A small self-supervised image encoder, trained from scratch.
Model: norm layernorm, moe soft, num experts 4, patch size [4, 4], layers 14.
Training: soap at rate 0.0011, 5000 steps.
Data: trained on photos of plants and fungi (iNaturalist), 90422 training examples.
Rows from block 3, named by matrix and row number. Rows with one number belong to one attention dimension. Each number is 500 + 25 x the weight over the matrix's rms, rounded and kept within 0 to 999. All counts start at 0. Numbers have three digits each.
# v: attention value (model.blocks.3.attn.v.weight, 384x384), inputs 288-383
# proj: attention output (model.blocks.3.attn.proj.weight, 384x384, transposed), outputs 288-383
v.161:509517485519476490514500523513500489484492508527500508512508531507468495461501515495471493498506486499478504462456520540538500493503482523501466493499478482448500484455500496499538488490462549496476522463531518480525503475480512509516476519510481530498516484540514475457496505513509486469
proj.161:485491500499491533502509466485522512497558516465483482504484485502509511515488433497481571521501527506542482454514501484490467507513489445554501510492518511498522486491526499483476516492454475507455536501497487498489460477484468466517475482496432492478502560492505511500515496457490526515
v.162:486522490505504493497533498497521512483475542510488469503451523481468490517522519507463493526502512540558492468537543498506500549450576483497523461476441488506536508539472516510521506540505487518485540520518514529524491501481493503513510487487491554478497470519536505509478487517518487463
proj.162:498491448502501451526521481516512522483500479505509529485531480468494480521479487505541507471522471485527488457481466498526479455507492497521469509539523516487563493478518467509508491510467486485480477486492500485516482533512495485476457511539540534520526472488467483483471484456514529515
v.163:495527494499500495507502535528534490508502506469518489476456516507458484466482545480477459546497484476485439469520475509514516489459545452508506507480503470505481500510481457480509525477517519477520485475524489518518521504528453496504460465579531501509472520464500483474507498475473506528
proj.163:533450534485478470528509453485461519486478498474529503498531518517519484490510471507462474510508494468476494474504513496534549544488498523468468487494545444499470513534474473503466515512484504476534502539487482500496456490486511512512518495533483507496515483521458473479460543485477522507
v.164:488478503458480474482506496496469498493490520505512532489530520510492547479455514484504463508507507482458445520501495496485504469566493497518532557512446467460538482497521528491480508476449528559502486508508478513525481492508496480484480514529524452498547515566535555530491542474519507492
proj.164:515456491488526513514525499534479503507507527474518492530473529512509551518532502535473526540509506491488499481505516472464472519484505557492504443487531510509515494495449475540505520531517493540530493493536450521529473500503439516491476502492521442491489508509505507472538475474477523467
v.165:514535475508523482451526525488516496494500509476544486489478489530524485527512508473502486522481489513509534527485503549501509455484491492510520504483498492488478462500489502557519484487512518481517443494481500463475532514536476517473515454551470474486519468487534492525505465552527472529
proj.165:533505508519455522502439508475470514498510476534478488463492479517487464500502537508502552486453511471520554507523505467501506508487547559474483470500503512514510502492501506505545515487526491450504504503516496532515481565519511488497510531502507515520587463423564492504465516490523523476
v.166:502499487455514495478485497522492492470490461454456472491514471493481482469481507475519464473495495438487519497528520513480523511518508513522510540521513473509520463533503490497508521463444514522545502479512496466477526484499471484533530500518505468498466483501520508500476517492493526463
proj.166:466475492502527503530498512492536504534477534547501506532502531469500526484477490471493493546512460535478428499468505497484496455487518462480495502487505498483523533487456487501529511512514500473485497549542470473498484497512489522517507543478510512444468531489475476509509500514479497523
v.167:518442515475473460481507565521497482496464530499535496509505502543480527518498515521512531510460500505510506510489487473492491502494453539490514498480510511500490525526515467547498493463513479555500513498460535497466505503469536516506495488443487464503511475499479519459505478514533499505
proj.167:463516469455507540480448495477536503480485483523488518530508503525543467468490471428484518488517487478480479480479484528492480506505498495517491488468502494569530488517465551472527463526523487485525479488533522513519511481494513476494473509551483524496507483505522443480544499492467488517
v.168:493502500471503486522540509551528544484534474476487503513499477471535507484476502497524511517516530528492504501499518470480518511494504501452521538501484492496540516491480513493469507489537482523463452538516494494500509473498491463484485489456533490500485518492473494523508455479467499465
proj.168:505514454543491518475511509509478519477472532515538490505495495484484542508527502517501491472502478523485489482478463491487491515509470493479489501485476523517505463499529513521486499510493562503479532529488501517450496473515470509471474498544439500495462475555491493464516495531541518448
v.169:542484522489491491525469567509495507497453547490517511511501513538539507520519507473484493524503508457537530455455478511525487519515504481518486464485497506483490484540505479507501550523486505529467521474473468524475529484484493518514487515519462506497529498498483526496482515519452552480
proj.169:472509524454495531505523522508463491506527478520499468490506509548509479520514490471454540452494494515492501463529489559468528527464526514474456477486530520508483466503493508524522498492527470478454539497484528479543481514488533489516435524508536523490494523495487474478490506506499481503
v.170:492506509478535482482521528517506490503478507455502483476507470507515505561499480497450521508489499488493541520448472491531526491506467506490495455450472511522475536472507493503488493532494544546482508529519526521528461487480517488517514536506486504502498525478457496536502517496483479513
proj.170:496474536495504509498491474467499524529504484487468491498535479463521534482465503493508503474502483480440496485488484515483512525525496512530463487498521505493486536488521507495534485504495502513538534489560505478514476520493527501458480527503554499496539486467500514479531487445475494542
v.171:503504499521476506493501459523500501492480477561554456522492499486526478483513510461540501491514519467458457535475502498487476487485455515520511464482501536542479518511526494466467488546532467476531506533489501469515496527466523522524488511490532505551500453523443486497514523505535503486
proj.171:484474488473481510502506478419515543512483529501533462500455521510496480470441482476503501520483496441492520493517491522506485500511481493494510495546497510476515514504509501503553499480503486485519500496499530501491487504515486495513494509456539462474484480515498479489499416471465502491
v.172:507480498475513445456515504493478479537455535480557505509489505529530536478512533496499510461508475492470489516507496465462481491543499529466522491499506491493531508508538472531528486506510517495522510517530523449459520485489504486504525463475499454515496507530485509485494503479506489498
proj.172:486524471523484516481493491516467532470514492512507481486512514504489462508514510476495519489485458482516504535485529517464477504484489508524533499505461496476503484513458504517465469521506495548464473511507472514466547500490510512483531498481490511509489555438497529506546514534502495525
v.173:496489497505468473498509506505536471474509519441504498463515502502475480476511458470491493490456522527503467485525506480529498435522521481532481477492480476485552490504547521557467492469472494514518524496471466488531501513492519477528515505473472486480484459505470421486492507445487526483
proj.173:510516512508490469526511510474497499516474514528519475528499508490502539542508503530499508512534500531518496528441507480506545514475510512554510480509524529523454533473481491487512523504496521512472497515501495462517475517475466473505549493514455513502498553527535571506480532472529501514
v.174:506514530488494507462482464496540531508523468483523522498507479498479461494490528509475528525468492461495498514519496543493517525484493507493438458526490515489477494474537516498465489513518488462552476494517513513524519516476493470512544510520477491476512535516506486464484510509495483530
proj.174:498518536497525498493509520484470488484504463514493513487462477490510525463506507472481472492525501549529520450478467493485496479531514497523523486510538500475527497510500517503543552463479501488469504504493476508477495484526504467505488485473463504523477485485532471509500530499549493472
v.175:507495522505521495512503521464476513504482483500495481513540549472482505525537424533489497475517530510488511529515498464497465524504486523525492487484483479497484506497514499522459512496483501486498505482499477482539469464514509510502484482463469517522525493504491473536507506502500502516
proj.175:488458456477481535488518527515517513472532529476508495485480484505540526501524517437515518517528487492503474532494483485559553491534536471535540471529494478546470521501474492519487467479494525518488446508508511470498523490498523508498501501503451507469456476505474555498513495468515498467
v.176:510493506536525488511545471502479507520518484440531497497545493504487539531469456518503506521478470491503577466492520476511458500488506520478507514515476489510494475521508467529494491475549517480525466517520526509540502501506493512522524540591555521515475453461495454494493519508491532502
proj.176:518511531491467489481507502501531491528544491493514508519488523461476524515482493482498463480476492532498482529548522507510552500486475528491481526509496519509457554465496523448504502483491489499482519484500501488492522488519525508491511570498481487524486530493514511513513527492530493520
v.177:493480524531492504527500507554504493471573483546519524487516500524484509451487525498506476501529499507458539512521524476520526467516453494482511476524516485536544520452540481454482458465474506501503503502489498499479500477485490501538498533557538475509531495504501509500542454489502512500
proj.177:500498494516473444493535520536471519492481481486533507484466462512499500486482491490536500505501514510498476525522525510464470488460463524470524505485477491471512532468500519514532490536519566504514478499487485474484523509520515510491478477447508485534531487519500484528495508511536501528
v.178:468510541549515495476526498474475511484481521530483459504494488469459471496540507488516498476477495530520492508495537528479470493561507473424465493577494506508515515421521496498509493510489546519444503508521493531516481508482510483511524499508459474458492465533513514478470518525524496535
proj.178:494510478510495529468467502513507514516518519468548557490495470476487505476492485477493496499526484495488473487470456513488467475513439514474541560485502493451567524493507527465500461529447485516508505475517467491468486453525485545450534503505477495514499523541533508484487466534467505471
v.179:507499516498509491494509460515535486493510502506532496520451495486531491505515501495462515496505495562529484514491489512498489525527477516485490488502533522504509504502479531516507526517532504482502518502496447520583473514531550468534487506465485451520476534519463523462511522454531500512
proj.179:499466496492471484504502514490486521435529528517512486481482511513553454514499494514558491480502533488456512467482489500540531505491530514462487529520550549530456512526515474502478524474508497540516493476523491509496449516517493477481547543490558528512566505513531505517542524459467494512
v.180:510571530559518518492502533531496485535468515529527528522498493483512526499468524506507475493504468511529505486495523520456516551493463495508528496568519472487504498494472448507472482504537509471515462502503503502451518558512551500526508485468514486459519473554506509485529468500511500496
proj.180:492490482506505511488510518517425519486506486517536495477472488520448461496514512548537501478477475479531521526508502539508468505459517482447511512487538489537531494512527497459504514497521510494452472465486515530537518503506497528504526457534502529464532517476512502521508494544523531503
v.181:494511407500509463477485511522500513499534509488488530516474528512519536433462516504494481506556505536458472467531455525494495507514502469469510526540528482507526462501559486488496504529451476492491518494452521507481509494490471508469497509507477449464522514452507492479515544486485506498
proj.181:479469491522502500508531528520538529468525512503507504495484523501515511530518497497492486534491529437518539562489484491496490515491461465552523481493481491522526505487422535479520499523517522485509504493497518504483502491467491546560490493485530505508476504487523475478482479507516490511
v.182:503460531505529455488504494482473471490539498513497458462502487521520471447529500474522508459449527540511490494515476482497470529510479477502503497481524542457471497487474549449522496523506516495476531519497544517521494534489500465530474555538519462511522503519480513515496516491514478541
proj.182:509541477509538507490476456516462459521534536533505545480497546513533492500482495546512459486473486503508489525486461531464512490505505463439487531522515505501533509548510495486490504482478481505515473495517485509572510464512518457509532479465468530516530472487511498462482504530482525454
v.183:492516468523484517548507525481490474513488479546482517484535523509447510482563540484515522507488509512483478497539483542516522524481494461482474503468559483508472509495456522522542505526499515519499462513512504458463502478507500469489513503485502483461491471490474570484537474510513472514
proj.183:464499499518445498491475510473471492525475494488540454520480478462501495529512523520462476481478511511444499530466500524418520509494494512479562491520478538466477487461492438474501474463484493524476493453475503538523486504545547501460497512493513513496537492482575511494480487480524525508
v.184:521495460511445485510474525531511497492508491464529497480474489495538508498510451510510493457512544486485468507493504509521474497502463475494498517498511518513453511471484512489502500502486480522471485487486519533490492537517512517498516458480503506517484526541544498469539525478513462510
proj.184:500514533495536485482505500523490520519471452507542557474548515518510541477514485520505480472470481499511525444462516463491476495471520524523482501499488486492473493551500512533484488478503463516503495528503509494478513485512506475543470529523545498479501472497488472513467495456498464497
v.185:488506502486536513517505511494520495533531490533500512488500515494476549498509488539457492517500540514454519453504524511501496486530526506478504517475485497532512520506537480512508472494443513517512497473535489517512518527545503513556469514515492487540548538523566490522497457485516468490
proj.185:489477483505521512506492528523458489534499527563490533474517491461518506521506519440504488507461515468481531541530511499525495551554508464473484500499537515493496486488468522515473458484485511511501482486497491488469504550508520551451469490496483518497493449526497504494508458471525506506
v.186:514485496520477529481555491538512547500508454516515515475460464519483488476450517477493485509526521459449544481466512554520533478460516520499502538483490509485451486506522495478492510491482495510546454505469498495497503502518509545515513536505517476530524532473479456444507514520502449491
proj.186:509504475508469519535489547448494493501527509518481526461485490480514530513508487495455493486500504456550512484519521489513487516551548490511502487494478496476526482495502490522485486501474497494501484490515531538486493470450498481490487489507485495499482516482533492542519443528512546529
v.187:487515500468472505511487506510535480486458487507500481494471537510536519499501506502506486489459491466484488484498496501516493474488523476480521481500519514546509497500509508515551530487469513469524568510518496516528505488479484539475511515506497515516540489525490488519537550493488534504
proj.187:499495464516494488519508526556472501509492480489538505494496511479501542495462521527522524471506526510462520489524487515476520472481525495484450455510473498459502525547585495499491511502483496522473436493517502565502495478506498483501438481524505487469468508517449508493464500539506512519
v.188:508498497521487486505570486477536512491462484495537514487511549486488510474542540513500494460471522538450503466484508505534478549457489500479475511503489492500489534493492510466523485548505511502504520533467513536496530446511486474479463519522511516446527441518492495521495516499482515437
proj.188:448467467518545503478498524549427445508511502519517501501491460496513514502461534534541494508488524525540537525528449521490526490503487454540515514487476529492492498506473524499505545491505567485508541516539479467524490494536469508467461528492499516505496516491514514499507453517471549499
v.189:535540490517503468482527527498484524493481537514483505499473498473539488468512482519482470516487489491512508484487462476558497507511527473515523503501487527504455499500534507480500516496492533506515534481543526527485515488483454484520530494464507479497510484473525461522566522474509495481
proj.189:485499476454505519485478514497487494501490490476485465489488470543473496517520446533506514464523487505522536461491514528463500433529473503512505484469490517477546508531541509519510498475448516539496529502494509506517479491527502495503475550493493492489480508528510507494481460499476505509
v.190:523473515513482467459535493490496502475517516522508460474457545475497497538510504572502561515506489497520481475496517473508530488463520518534528504481460484488463479544507527503545466502491543499530528497484557520518513479495484461485500563473493501498486519517457517515462497516550513508
proj.190:478494441483469490491504496467547499501449503477445476522491478521469457488482439519506495507475545516520510528486491525472466436484497462505486551472481501494536538482491492522492455485495480492463489483502474507495499494479507495547507474492488519513489522502557509511500478511496525517
v.191:486544509546526503544550486476524510479520514489492500535486496477481480516501508509547506492492470504492506501479517479494453484528465481497505534488491509494459548534512454501497476496488496497478517558537508504508494456447504460464467502509530530443486492493467536495499501517523507515
proj.191:520446512494577491484490520505512512537489432497554502491509478512498545497465504519494490535535489493533531481538459516489586487532543496467509549486517453492496501452513528498447519527521525489487494532494519460484510493501541505492487465498470450484525522533516489466504498495517473480
v.192:528524536522473489485515547506496553508451509504533495490500513502529502496555502501523512491498453480506468485515481497484476528484475500464485503496485518499529482478546506531519533479490492476495524533464455500449509492515443503513465475483511513478529499505507523532512489486497487486
proj.192:490500470502539521519502451526526490489478515506514506517445504437515489473487511515523495493516529500481494475486516518501485468506495488536500496455476464484491513483516498495537474462488524516547511507464554475558541529502511481488508491477524515496459496495511517476496548480513495529
v.193:535480508504434483487512516524522489488484519540506517527498473495496470454488496415484511472544490527501531524498502531532480552517520552540480532515491598511500486500479501536486469532511484490489479543467512515486462498517519488482503562496460432456451499478490484488511531545486515511
proj.193:462515463539503513522516502481472518557525511490478538474487474508510484527483461530523534474505510505528496467506505493495492501493461472484514530480507472459460522526457506487488493508497511499457531534512463492528529503466520496496521486482487492559535462505472473523524518451529461505
v.194:484505474527516509482488484465432517517520494502471489508475512485523523537545484485490473480457502511535509470505514490503499487522505522472479513451536535474480467490438493493505538498516511512531482479491492523519477480524517515491523505515503481462454470507489530516488539485459498478
proj.194:535537506535550497501502530565505497510520476497494509476500457540473494511511461494536477496488493483490494492524502503485518473493482493541498469488541536490483489513486468495495481504461511511493513477481486459535483508486466495483495491511536492494564513484492483442472450500473468494
v.195:491486494483458530534533513515453472522509548478489513498526525485499507457511490522476509500509500498525512515508518495512495496502502525518477513477487476484476453512480524517482522505512540498486503521504501507512482479485498519502491483468470523512518458564499469522490544494490502466
proj.195:554492493523499507480483473478458440517461480515531511487492513514534473460485525492492531555530470488505524512543492525506516506470477496523494507560457489497485494486508485533520463527540501486522512527480508530509482508500512490481498510541514510515500511444531517462462500491504513533
v.196:458541510513523540521533490496506448478474498475490531497496501537501540493469512539492478514453543522514477472537548508481476520507495509535513496550483482495483498473477525486507481487503514545479503518492506482523513522495475496509523534536537516518492501487505489498497501522571508522
proj.196:529491497496475536481472459503522511462491513524516505523502495509487501482529517455472539475460474486519495508481466472514495487493521513510474528477511495510482494516487493503525542500488522482489482541492470486498494536510521528534548472485517493489493463511493493493514525474501487508
v.197:525518453503511497534514545498520483439443519516472536466480503456502467483484495513502568491489520500484504491521501526515509469495490494495504511509480555485548534524529519509504508498515492518470474494509534491494497502513500513539493481458450461525526471527494494551479498507498506489
proj.197:478480542496502529482497503504487488496480474494518460482477490586510528545489516503489520505493506510468509479532513505501493477488490535477537506538502478535510481457481540493494481527521507502512488520478503537474471471469447501497505502489540500499478467490500469468477525528495513480
v.198:518497488467508453505527478518514475505475502539525512518505482540477478460502468528478507496505475531458545484459510505455539478509490524505485521494475493545480504449486462501476519543507466497481495495494492419495484499474523464507505475470529527506490548458544498555469524493473526478
proj.198:498490506515531522520473495476493506499492511489480531465517508459478518533491518517492494513502508470498517505533483506500498487489524465506528477523469479476523480462483502503481486469490500537473496532482484497486489469505462519493450484524528501510512509528485552490519489437493542519
v.199:549529533526504507489475493490496478505479490503509451519486499492482514523501476536512488484505566477495475476466514512545490480480466494531513510515489461538533482504475477482495520497556485478557504527498517533497527512489525516522480473509511505543492530549496478498486515487486466509
proj.199:495488445468519519506494520535512477425495510524475537538514532510455539514483485505512521480500504481493496487480486517489487487489585481470488488487460530474498486498526480552479560504474551518514496505526516483491494479506483460501528526518520503461535515481482516476484482512474489467
v.200:476482503482475512523456446553478507526519513520482513486471481516544520486477479467525539492490484514487498484505492518485487518488501481529511488506523462506507528468525518501532464534476483455495505520490517537504470479531463499447475497501493453465533501486469457462499543506510500534
proj.200:522526469481507468473466495503511580492472481497502461548513539495443515492521474468492504497471494486519521534473523475535400542509486478517498491477467478503493459508458509480496502505487517489453525476512448505492492515513506529483529511536497490494508502497444524553528448525496546499
v.201:512482469487514461501496500481486507494533500501524512525496497459475508550505488503480556491468498455543513559484520491464489489484487489482549495471496500485508522497490508488503493491513521479550480510497486464460523489505551516502510512500500451518524528391447508487471477461514516514
proj.201:487528519542515534459532536505500549520497513453485491460522513484487468510475515551474508533545463538507486498530512505514468482484480483470506470505515475513497517520497499520502525535535480532468507492530489508481508528470474500499456525479484506467473487541515459514487518512524462482
v.202:492544526507501487489490519488441526540518501480488474500480501535486481507479492553499480497458504526463467510502471543495477484473517494485492508502447490524531488489531493508472500475505527496503489509469553479494534453472501493491504520504476524493502509477450496430519509528457478482
proj.202:508527487492526469527537500478507503487480494498445500518537476444513537507513556499514530490467500497453496451479524485553571520500514529498530525508509492461485484520500531486454484481537486520459508540526497497480474503505524537506482553536544506433520501560537496496483466467519519519
v.203:498517493492466541525508504462510541491457505490473492481479483507537497512497497482462500459485518497523493493511455480483498529477510499499496489525535516526511497512449513472478468519479499540466485504513513540522532531496507531541497505480495544486491494568495541462495520469507522522
proj.203:525491491483505545505508477519489465484528517471488509515488516524512534490524514481489501513465489484528483524468500532535465491478507521489508536494501494524478492474488526527471498460489471531535522509517477473491493487479502472453492503548499490490483455471486488545475538525521481498
v.204:518509472535505494492516522482501492481502485544495444516571478502499477494518494579486482455541501531526499508517530486448508511547522500485529502514503475528504495513496495496509505512503501498508508474469495531542491498489483566500502525485475507496545548485475470530456496507479512504
proj.204:521497519456471468502522504494514535475514515505510554485510509487491472508500493501484496462459512454456461470486536482465529532506506511485544486458442546465535535512504512468486487520479469507539497501511515446524537461510529465519529497457502496543481495495528478482509540501496489515
v.205:528526510465486512486470569500493525481525531497479521488520471500482517527480496481514523492512539445564507510488533478453499508498484504492530509532467528527503539479465507443502490516490449495483520489534470480516503544499503527446524508478481537503488533491490493504492482462474498499
proj.205:490521493518522487516509481528524507522544511498474478450528551485478500479470500463551511516499505518456447508478498522497483490524492516451484510452479475508478459466491511485477521517483522510497501432496476456453520538491479485472503488497489498505457482501503541517517497508532504471
v.206:472501488556539476515545506507515451528512505519553536493446518486493469487472514507473504470520444512505537505492499499501480539532472529514531485485498477493441500487482510507471530532525505471509466545500490549535474440517508478526504487467545473480494451473475519447488444504497509475
proj.206:482496540439480474505537494483541528489472532522514509474524483464487523461500472473494524506513497480505486490532533489499463499491580448535489537476437547480511489544519504524512479480497474523491490535502506484505500497457497493540464520504476496514474543515495500511480516472536491526
v.207:471491533488462437510524509526454495488521509481452476512518462512495531511478492527524486493471504508513455493545545502496495522522497516497463533468480500482513489481507491512464505502499506474508505460477524488522470520537480471480480512479476506528513541508488525527496509505499451546
proj.207:508518469496547528483471496493515502530471497520490461518479520513475483521466523523443501510494485503488488476502501481512497532446502528455497494488507481482512520555484474438498508509500499476514496515511494520512492470527525497469486497567506498473522478502536470494496459492535493543
v.208:427504451489460477497532541474507485487505514517474492529540481506554454505510475480457525456484444471513475523513492531499469497501511483465483547467546523499487521534491515498479492465458531524496494506472528478529568480505523521516486517493509494475483440518474520537521507496521481530
proj.208:498541568450510496487493507541472488498535472457470487522515487531493565511469502520500484494514464526517544455499499519504497533496479536497498428514521498524458487509494521498501475508471456488493463471526531500486508519509510475491515507478515501517515508503502499500476518486519467494
v.209:481512500509475493528519502490529526511529497535507464476547514459468485531469487504486504500511531456509475482475484521487514561473481502499560509506501458528480532501487514495456496521530465503512444512525467540502474492512473466485496566524497480526476513513504523524555475529512479505
proj.209:569490505506518499463488516500486509516511561491505455519496507500496477517510472494521535472481478520505490464521488490488511487454536514485452522482509511463480464511455457468506533492510497509496529505516539508522514536512500482514478506516539477561470457498505489501503510553479509504
v.210:536484510506522453505511466496509502459490505493450481509496512543525524501474495491470502519492533520524546488495493521474457551480529515482481477495512501508506529529547487433532498500488488501511474451459494518500465497466503467546523539497504462480475479540515504511544503466525544493
proj.210:484553510487506515538533479525510519523481506486536510455515514511509527492500479481498466513463485472515495509536506512489499499506433525522494506495479536501495481484492501528453486503478534502551484539537492477486497504520496526494494491524461500546528535467527465486497459468489478488
v.211:483428520493514529489501506514503490533504494551492474481498487474505511499492545525502519480480488525426503480507485524516490497441472427510456496560541516492492480477520508463532488501500520507467523489531495517443491527517514551462494520493527464471520468549522504517462523532474495510
proj.211:531503482503513489471441481453530536495481493516471522517513458495504486490521476468476497503522504473502531484472513485490515500506507483549510542488488454484479501470524545505481527521503518527507447481465484502529438493472539466511514481507497535452486519514468469474544481467462461498
v.212:466472512490489505524535478477534465506491499536501508509513489491507484428510451531482466509470519497491509484493489511482515520470492504480462483500486499506547507492511478486492504495493445494498484470526451555480508521540490511474465510523536509521480496525501469526515555508457461515
proj.212:479541472497501559486535493495475495513494510525516516522513483473506517526500514487467497501498518499524560518482506480488526487469538512501468497500519475524495525486478463448529490532488476506514490471457484484518541465511479541493524468503457495524507509468507494488500504511511454478
v.213:507538542503520491514502550490477479493499529540514533510540496488524535490527503516493500535483511490478470480440478523533508476449503474482493497549483498504513502526533504536472495498505480507524499464535493523504511482512477516508487512475482521498489516496462477495490502476517496502
proj.213:527501468502499506508473509481498509508483514502509517492493497489471493467494495486516505510426512547529494485523496497484513485532495535534476471488510477540485446465526484510454518537482459518495504511477495536506533482453517463525510475531525433476437513504541517538513516507513484489
v.214:505538490468507489493505518508525541507519515502484470488477485538507496533559481500477470517468490485556486487492486492502474484497481509477524454469511484485521486488515507504477485472502480486497522513492539485479493494500498463495491511463547480474483505521499512531526491511520461509
proj.214:477483453511495514484527525517501475501507492528506508523502518501460466488473482508506490487487465470503523541488530501513564500475478480518470477525466528480480535544485508511535498500471517481512514546473487515519517507530494526511526508498463531536477504516537505451502511525571506531
v.215:520520532547500490523523479523552468485471537513516473523523496485506505521477533481523513532463491525525489545481501495470498494506510446499522507508485515568479514506542447512489470495476490520466488513480537499511479536517483514509497478493473469507510458511500429483513494501498510482
proj.215:460517506485432533493519482470479491504489465474505516517489534519499502504525515525478461468517487484487496519546484507485499493491511546502491527483484476476515466520520485521540483475487482494508476502528527443492485472493551487512484533478491515510479515512510481512491504540509481476
v.216:491516499538528512522545472516486500513524457462502492481520539490507491491516508538467519471488532514482496470499516486522459480519489509518479531496488495521496519527504481513534489468513473520478531490473495517536459466498495486532495488528540447493527477445487499508514529514478509495
proj.216:500522480493522513493491494484540493487501539465474503521513515468485490498484547490457469494521477466521520543490540503484476475485539509519524461517491462522541468492502489515474516476515510459499502470541488510476483520501470488514466497464470489489458454504510497481470451456448545463
v.217:506537507514500495504515497448515510512466514487495526492529523479497514501497526502458506505538551494505511531515491520504457519486516490445510485467430505485531463541461490463515482494524568486509544503510495489488478534476495511486509525522475485511477502491473563483518496521502499514
proj.217:489470517520514456453526540462501482511510487488509454510494498482502507498451462505550515483451486531498483507476519491482496460540503436503532462499491441485493549484543502503483506518504486494493524505497507549511511573490524505532489478446520516456473466487507499500516537513489500470
v.218:451534539526500520517469473512461457499518512486521551506486471512480483512455437478527515554495488500469468480478523557518486486499464502526475475472520498504513466455515531476524494500536492507469511508488508479518517472531488479480511487514516482492508499506459452560516496504491515476
proj.218:491529496443478504516477473513494500508481518492511518514519490569525492480529445492515481489495477512509505523515473454450502515515493520486509489488495501513496514514532499487529456540481507477472520521483497511510455507503508537506482511492484502488521497526475496488489502460522477525
v.219:479496538526486538474475493547489485469506521554524466497499509497499507509506494495504518475496505482510494546516458528547495493510507512498464514487526490539525549539496530497498518524458468489478559475484506461499522520511471498512461475423521521491482520510498472551482515530488514517
proj.219:495500533483520473499556521497501501480531475487510502502470521492497525488501513532473518531495486537503537486533525484511493514495472475519512476520509468490477519448544408426475507488498458504488471516506498480508511473492467504545524522506528497474505485520529511493501544482551498503
v.220:457506531536503524478527506489505493509536469514487535461494512509532487505535470533543493500508540497523488479505503554472503459516532496482531534449562522476513528452501509454458510559508502517507457508472468424497507525488498510483525478495518495466530460526549498512451498524501510559
proj.220:506529504463522450465465490434450506491499523498485492471488500540489559485465490457510456544507472544523447485527468513528540481512495506524494471513494480507480485456486537507506482496496512499489505500492488529515519525504470521512498485527464484524506501483502528490486488549509544507
v.221:504491478490523473459467551479485478501481547541528475495470527487496471545482499472495532484489532464477491457432466490516459522497468516495502530478448505463526466530512506490447517492499507501534522479502518500493519515500500500521530468466515525516494494466521510547485511472535486485
proj.221:523528504485527473502535499540513485523495496443507542501507480498543523504484496484478473556501512548516498496552526518465517525494492517490561444502513509511477524501465486499464498465497471518445538524528473515503503477495530500516472522460477465486501469518489533505499461508484487511
v.222:486514503434460484475506491528513492537495505501491437521527520511469512494522496495477496436531447463463513502512488506554500519467490531505458461498535511482475501492479501517471529511485505494544500502513511495524484488532475483463493458477527496478488469518499496490496540523499511526
proj.222:509495493521518519483484486491523508499498521519486503497480534476523559531501482521472516538491498505500549529470482479477512508505529499473510499522460495509521496514532458524488427503485495487457520492453473520512476476512517524516503517497505495503545541517506531527501498506518504524
v.223:543495528503493478507496471502499543551513459548475493517480548487499496479498442446485441481484491469534532528486488520494484478526489488503508485501537519512473477544490491472545493484474503475516537539501507478473515455481542458531478502558535542470473536504503515491468473490462494502
proj.223:469535438507513501486482504511492503480484508468521506478494466524551477499544459494564503492502492481502495478486489444517494502523484484484532511528478481519522533479528520506476521438516512521512514501510525486496493459546516493531530531490519487450489493468478519539495520549523504526
v.224:472526507493478463459475487497471489546488538514491449479494489519518528489484533476522476503464497473517478487512493504507501467483499491481489520504528516457484495489495526531486500483475495481505525430479510484487466458492492436531451517477494472543532518482496519469512533509448474539
proj.224:548515444486492489480520486521524481484552448532501477542532503460502519479461511459478549528503502517495485489478497494535526515516502514466482484547494508478471551505491486507537517519476514502505496523474485490544483470504543504497514494524500506442507472508506503497495494460537511512
v.225:525496480496506540505482502519502508486493506478514468510496504523502538532484516525502515466460485499497488498514514494509530476456510469527485519512524492463474470472498524500467516538536519515516472473546526482475457535490524491497480537468489492534491539525474453491562519490538518509
proj.225:495487457515479498498559483538534496523509514519504534516499520532546500510478505499513527481486533480513554531510497484492522514536518485477493505494507527514484499487467506540515530495491517504485478498437476491480491517491503499486566471546538464526482529487470497515522474488510465525
v.226:520529549496495500503528472513519546508485485534546489525491519524476491475470493491525499519525456498482501533505508546512475549523492495497512544515535497504494496557503484517483480523439522462516529512487513511472529522526516450504495508488456478517473434493520521445503517512495516513
proj.226:465512485510521502493510474493442473509515497475460494459481519490525532533507533522502510503510496504513558452467484509467511479498492489514491482505492538505475481521518537523484528497535517480487473514510523514508484492517515475493495544484472556464482522493533474510512505483507502484
v.227:480516495547496502489487543507498508493462469505515459487468519489512544456503518454514488509477497519446461478522503497467489504490473506463502491504506492517488466443562472512518481489506486454495507458457458506496528496477481450503531480480523512542508510498506523507550493451453492509
proj.227:535535491508446479532538510503543543502506479509475483542546576544474501532503524528526498484457523505517500520516492487521521502500517530526514531467498506491489531514420450516538497444542537517523524461483534499512481480483519495510481521504496509497510519506502500428459532508497494532
v.228:514546464475483519503479480475515499472481464473483525470479514530487476513520517524510489503512529517532469538504486515480519479541460470473527497530552459520481527503507544488521512521501522498499527500460469532468491525487538523497484487500464496472503484482479531499478513503504500464
proj.228:453489526485480509479554453500524522506493521536517544489495542501496468497554495493494515498470527489558520530449498508519507510511559473479500488480481565459509547493559564503500510490485514543500471491484486478537539515561480539504499463511497504494503469506505476499491496510515512490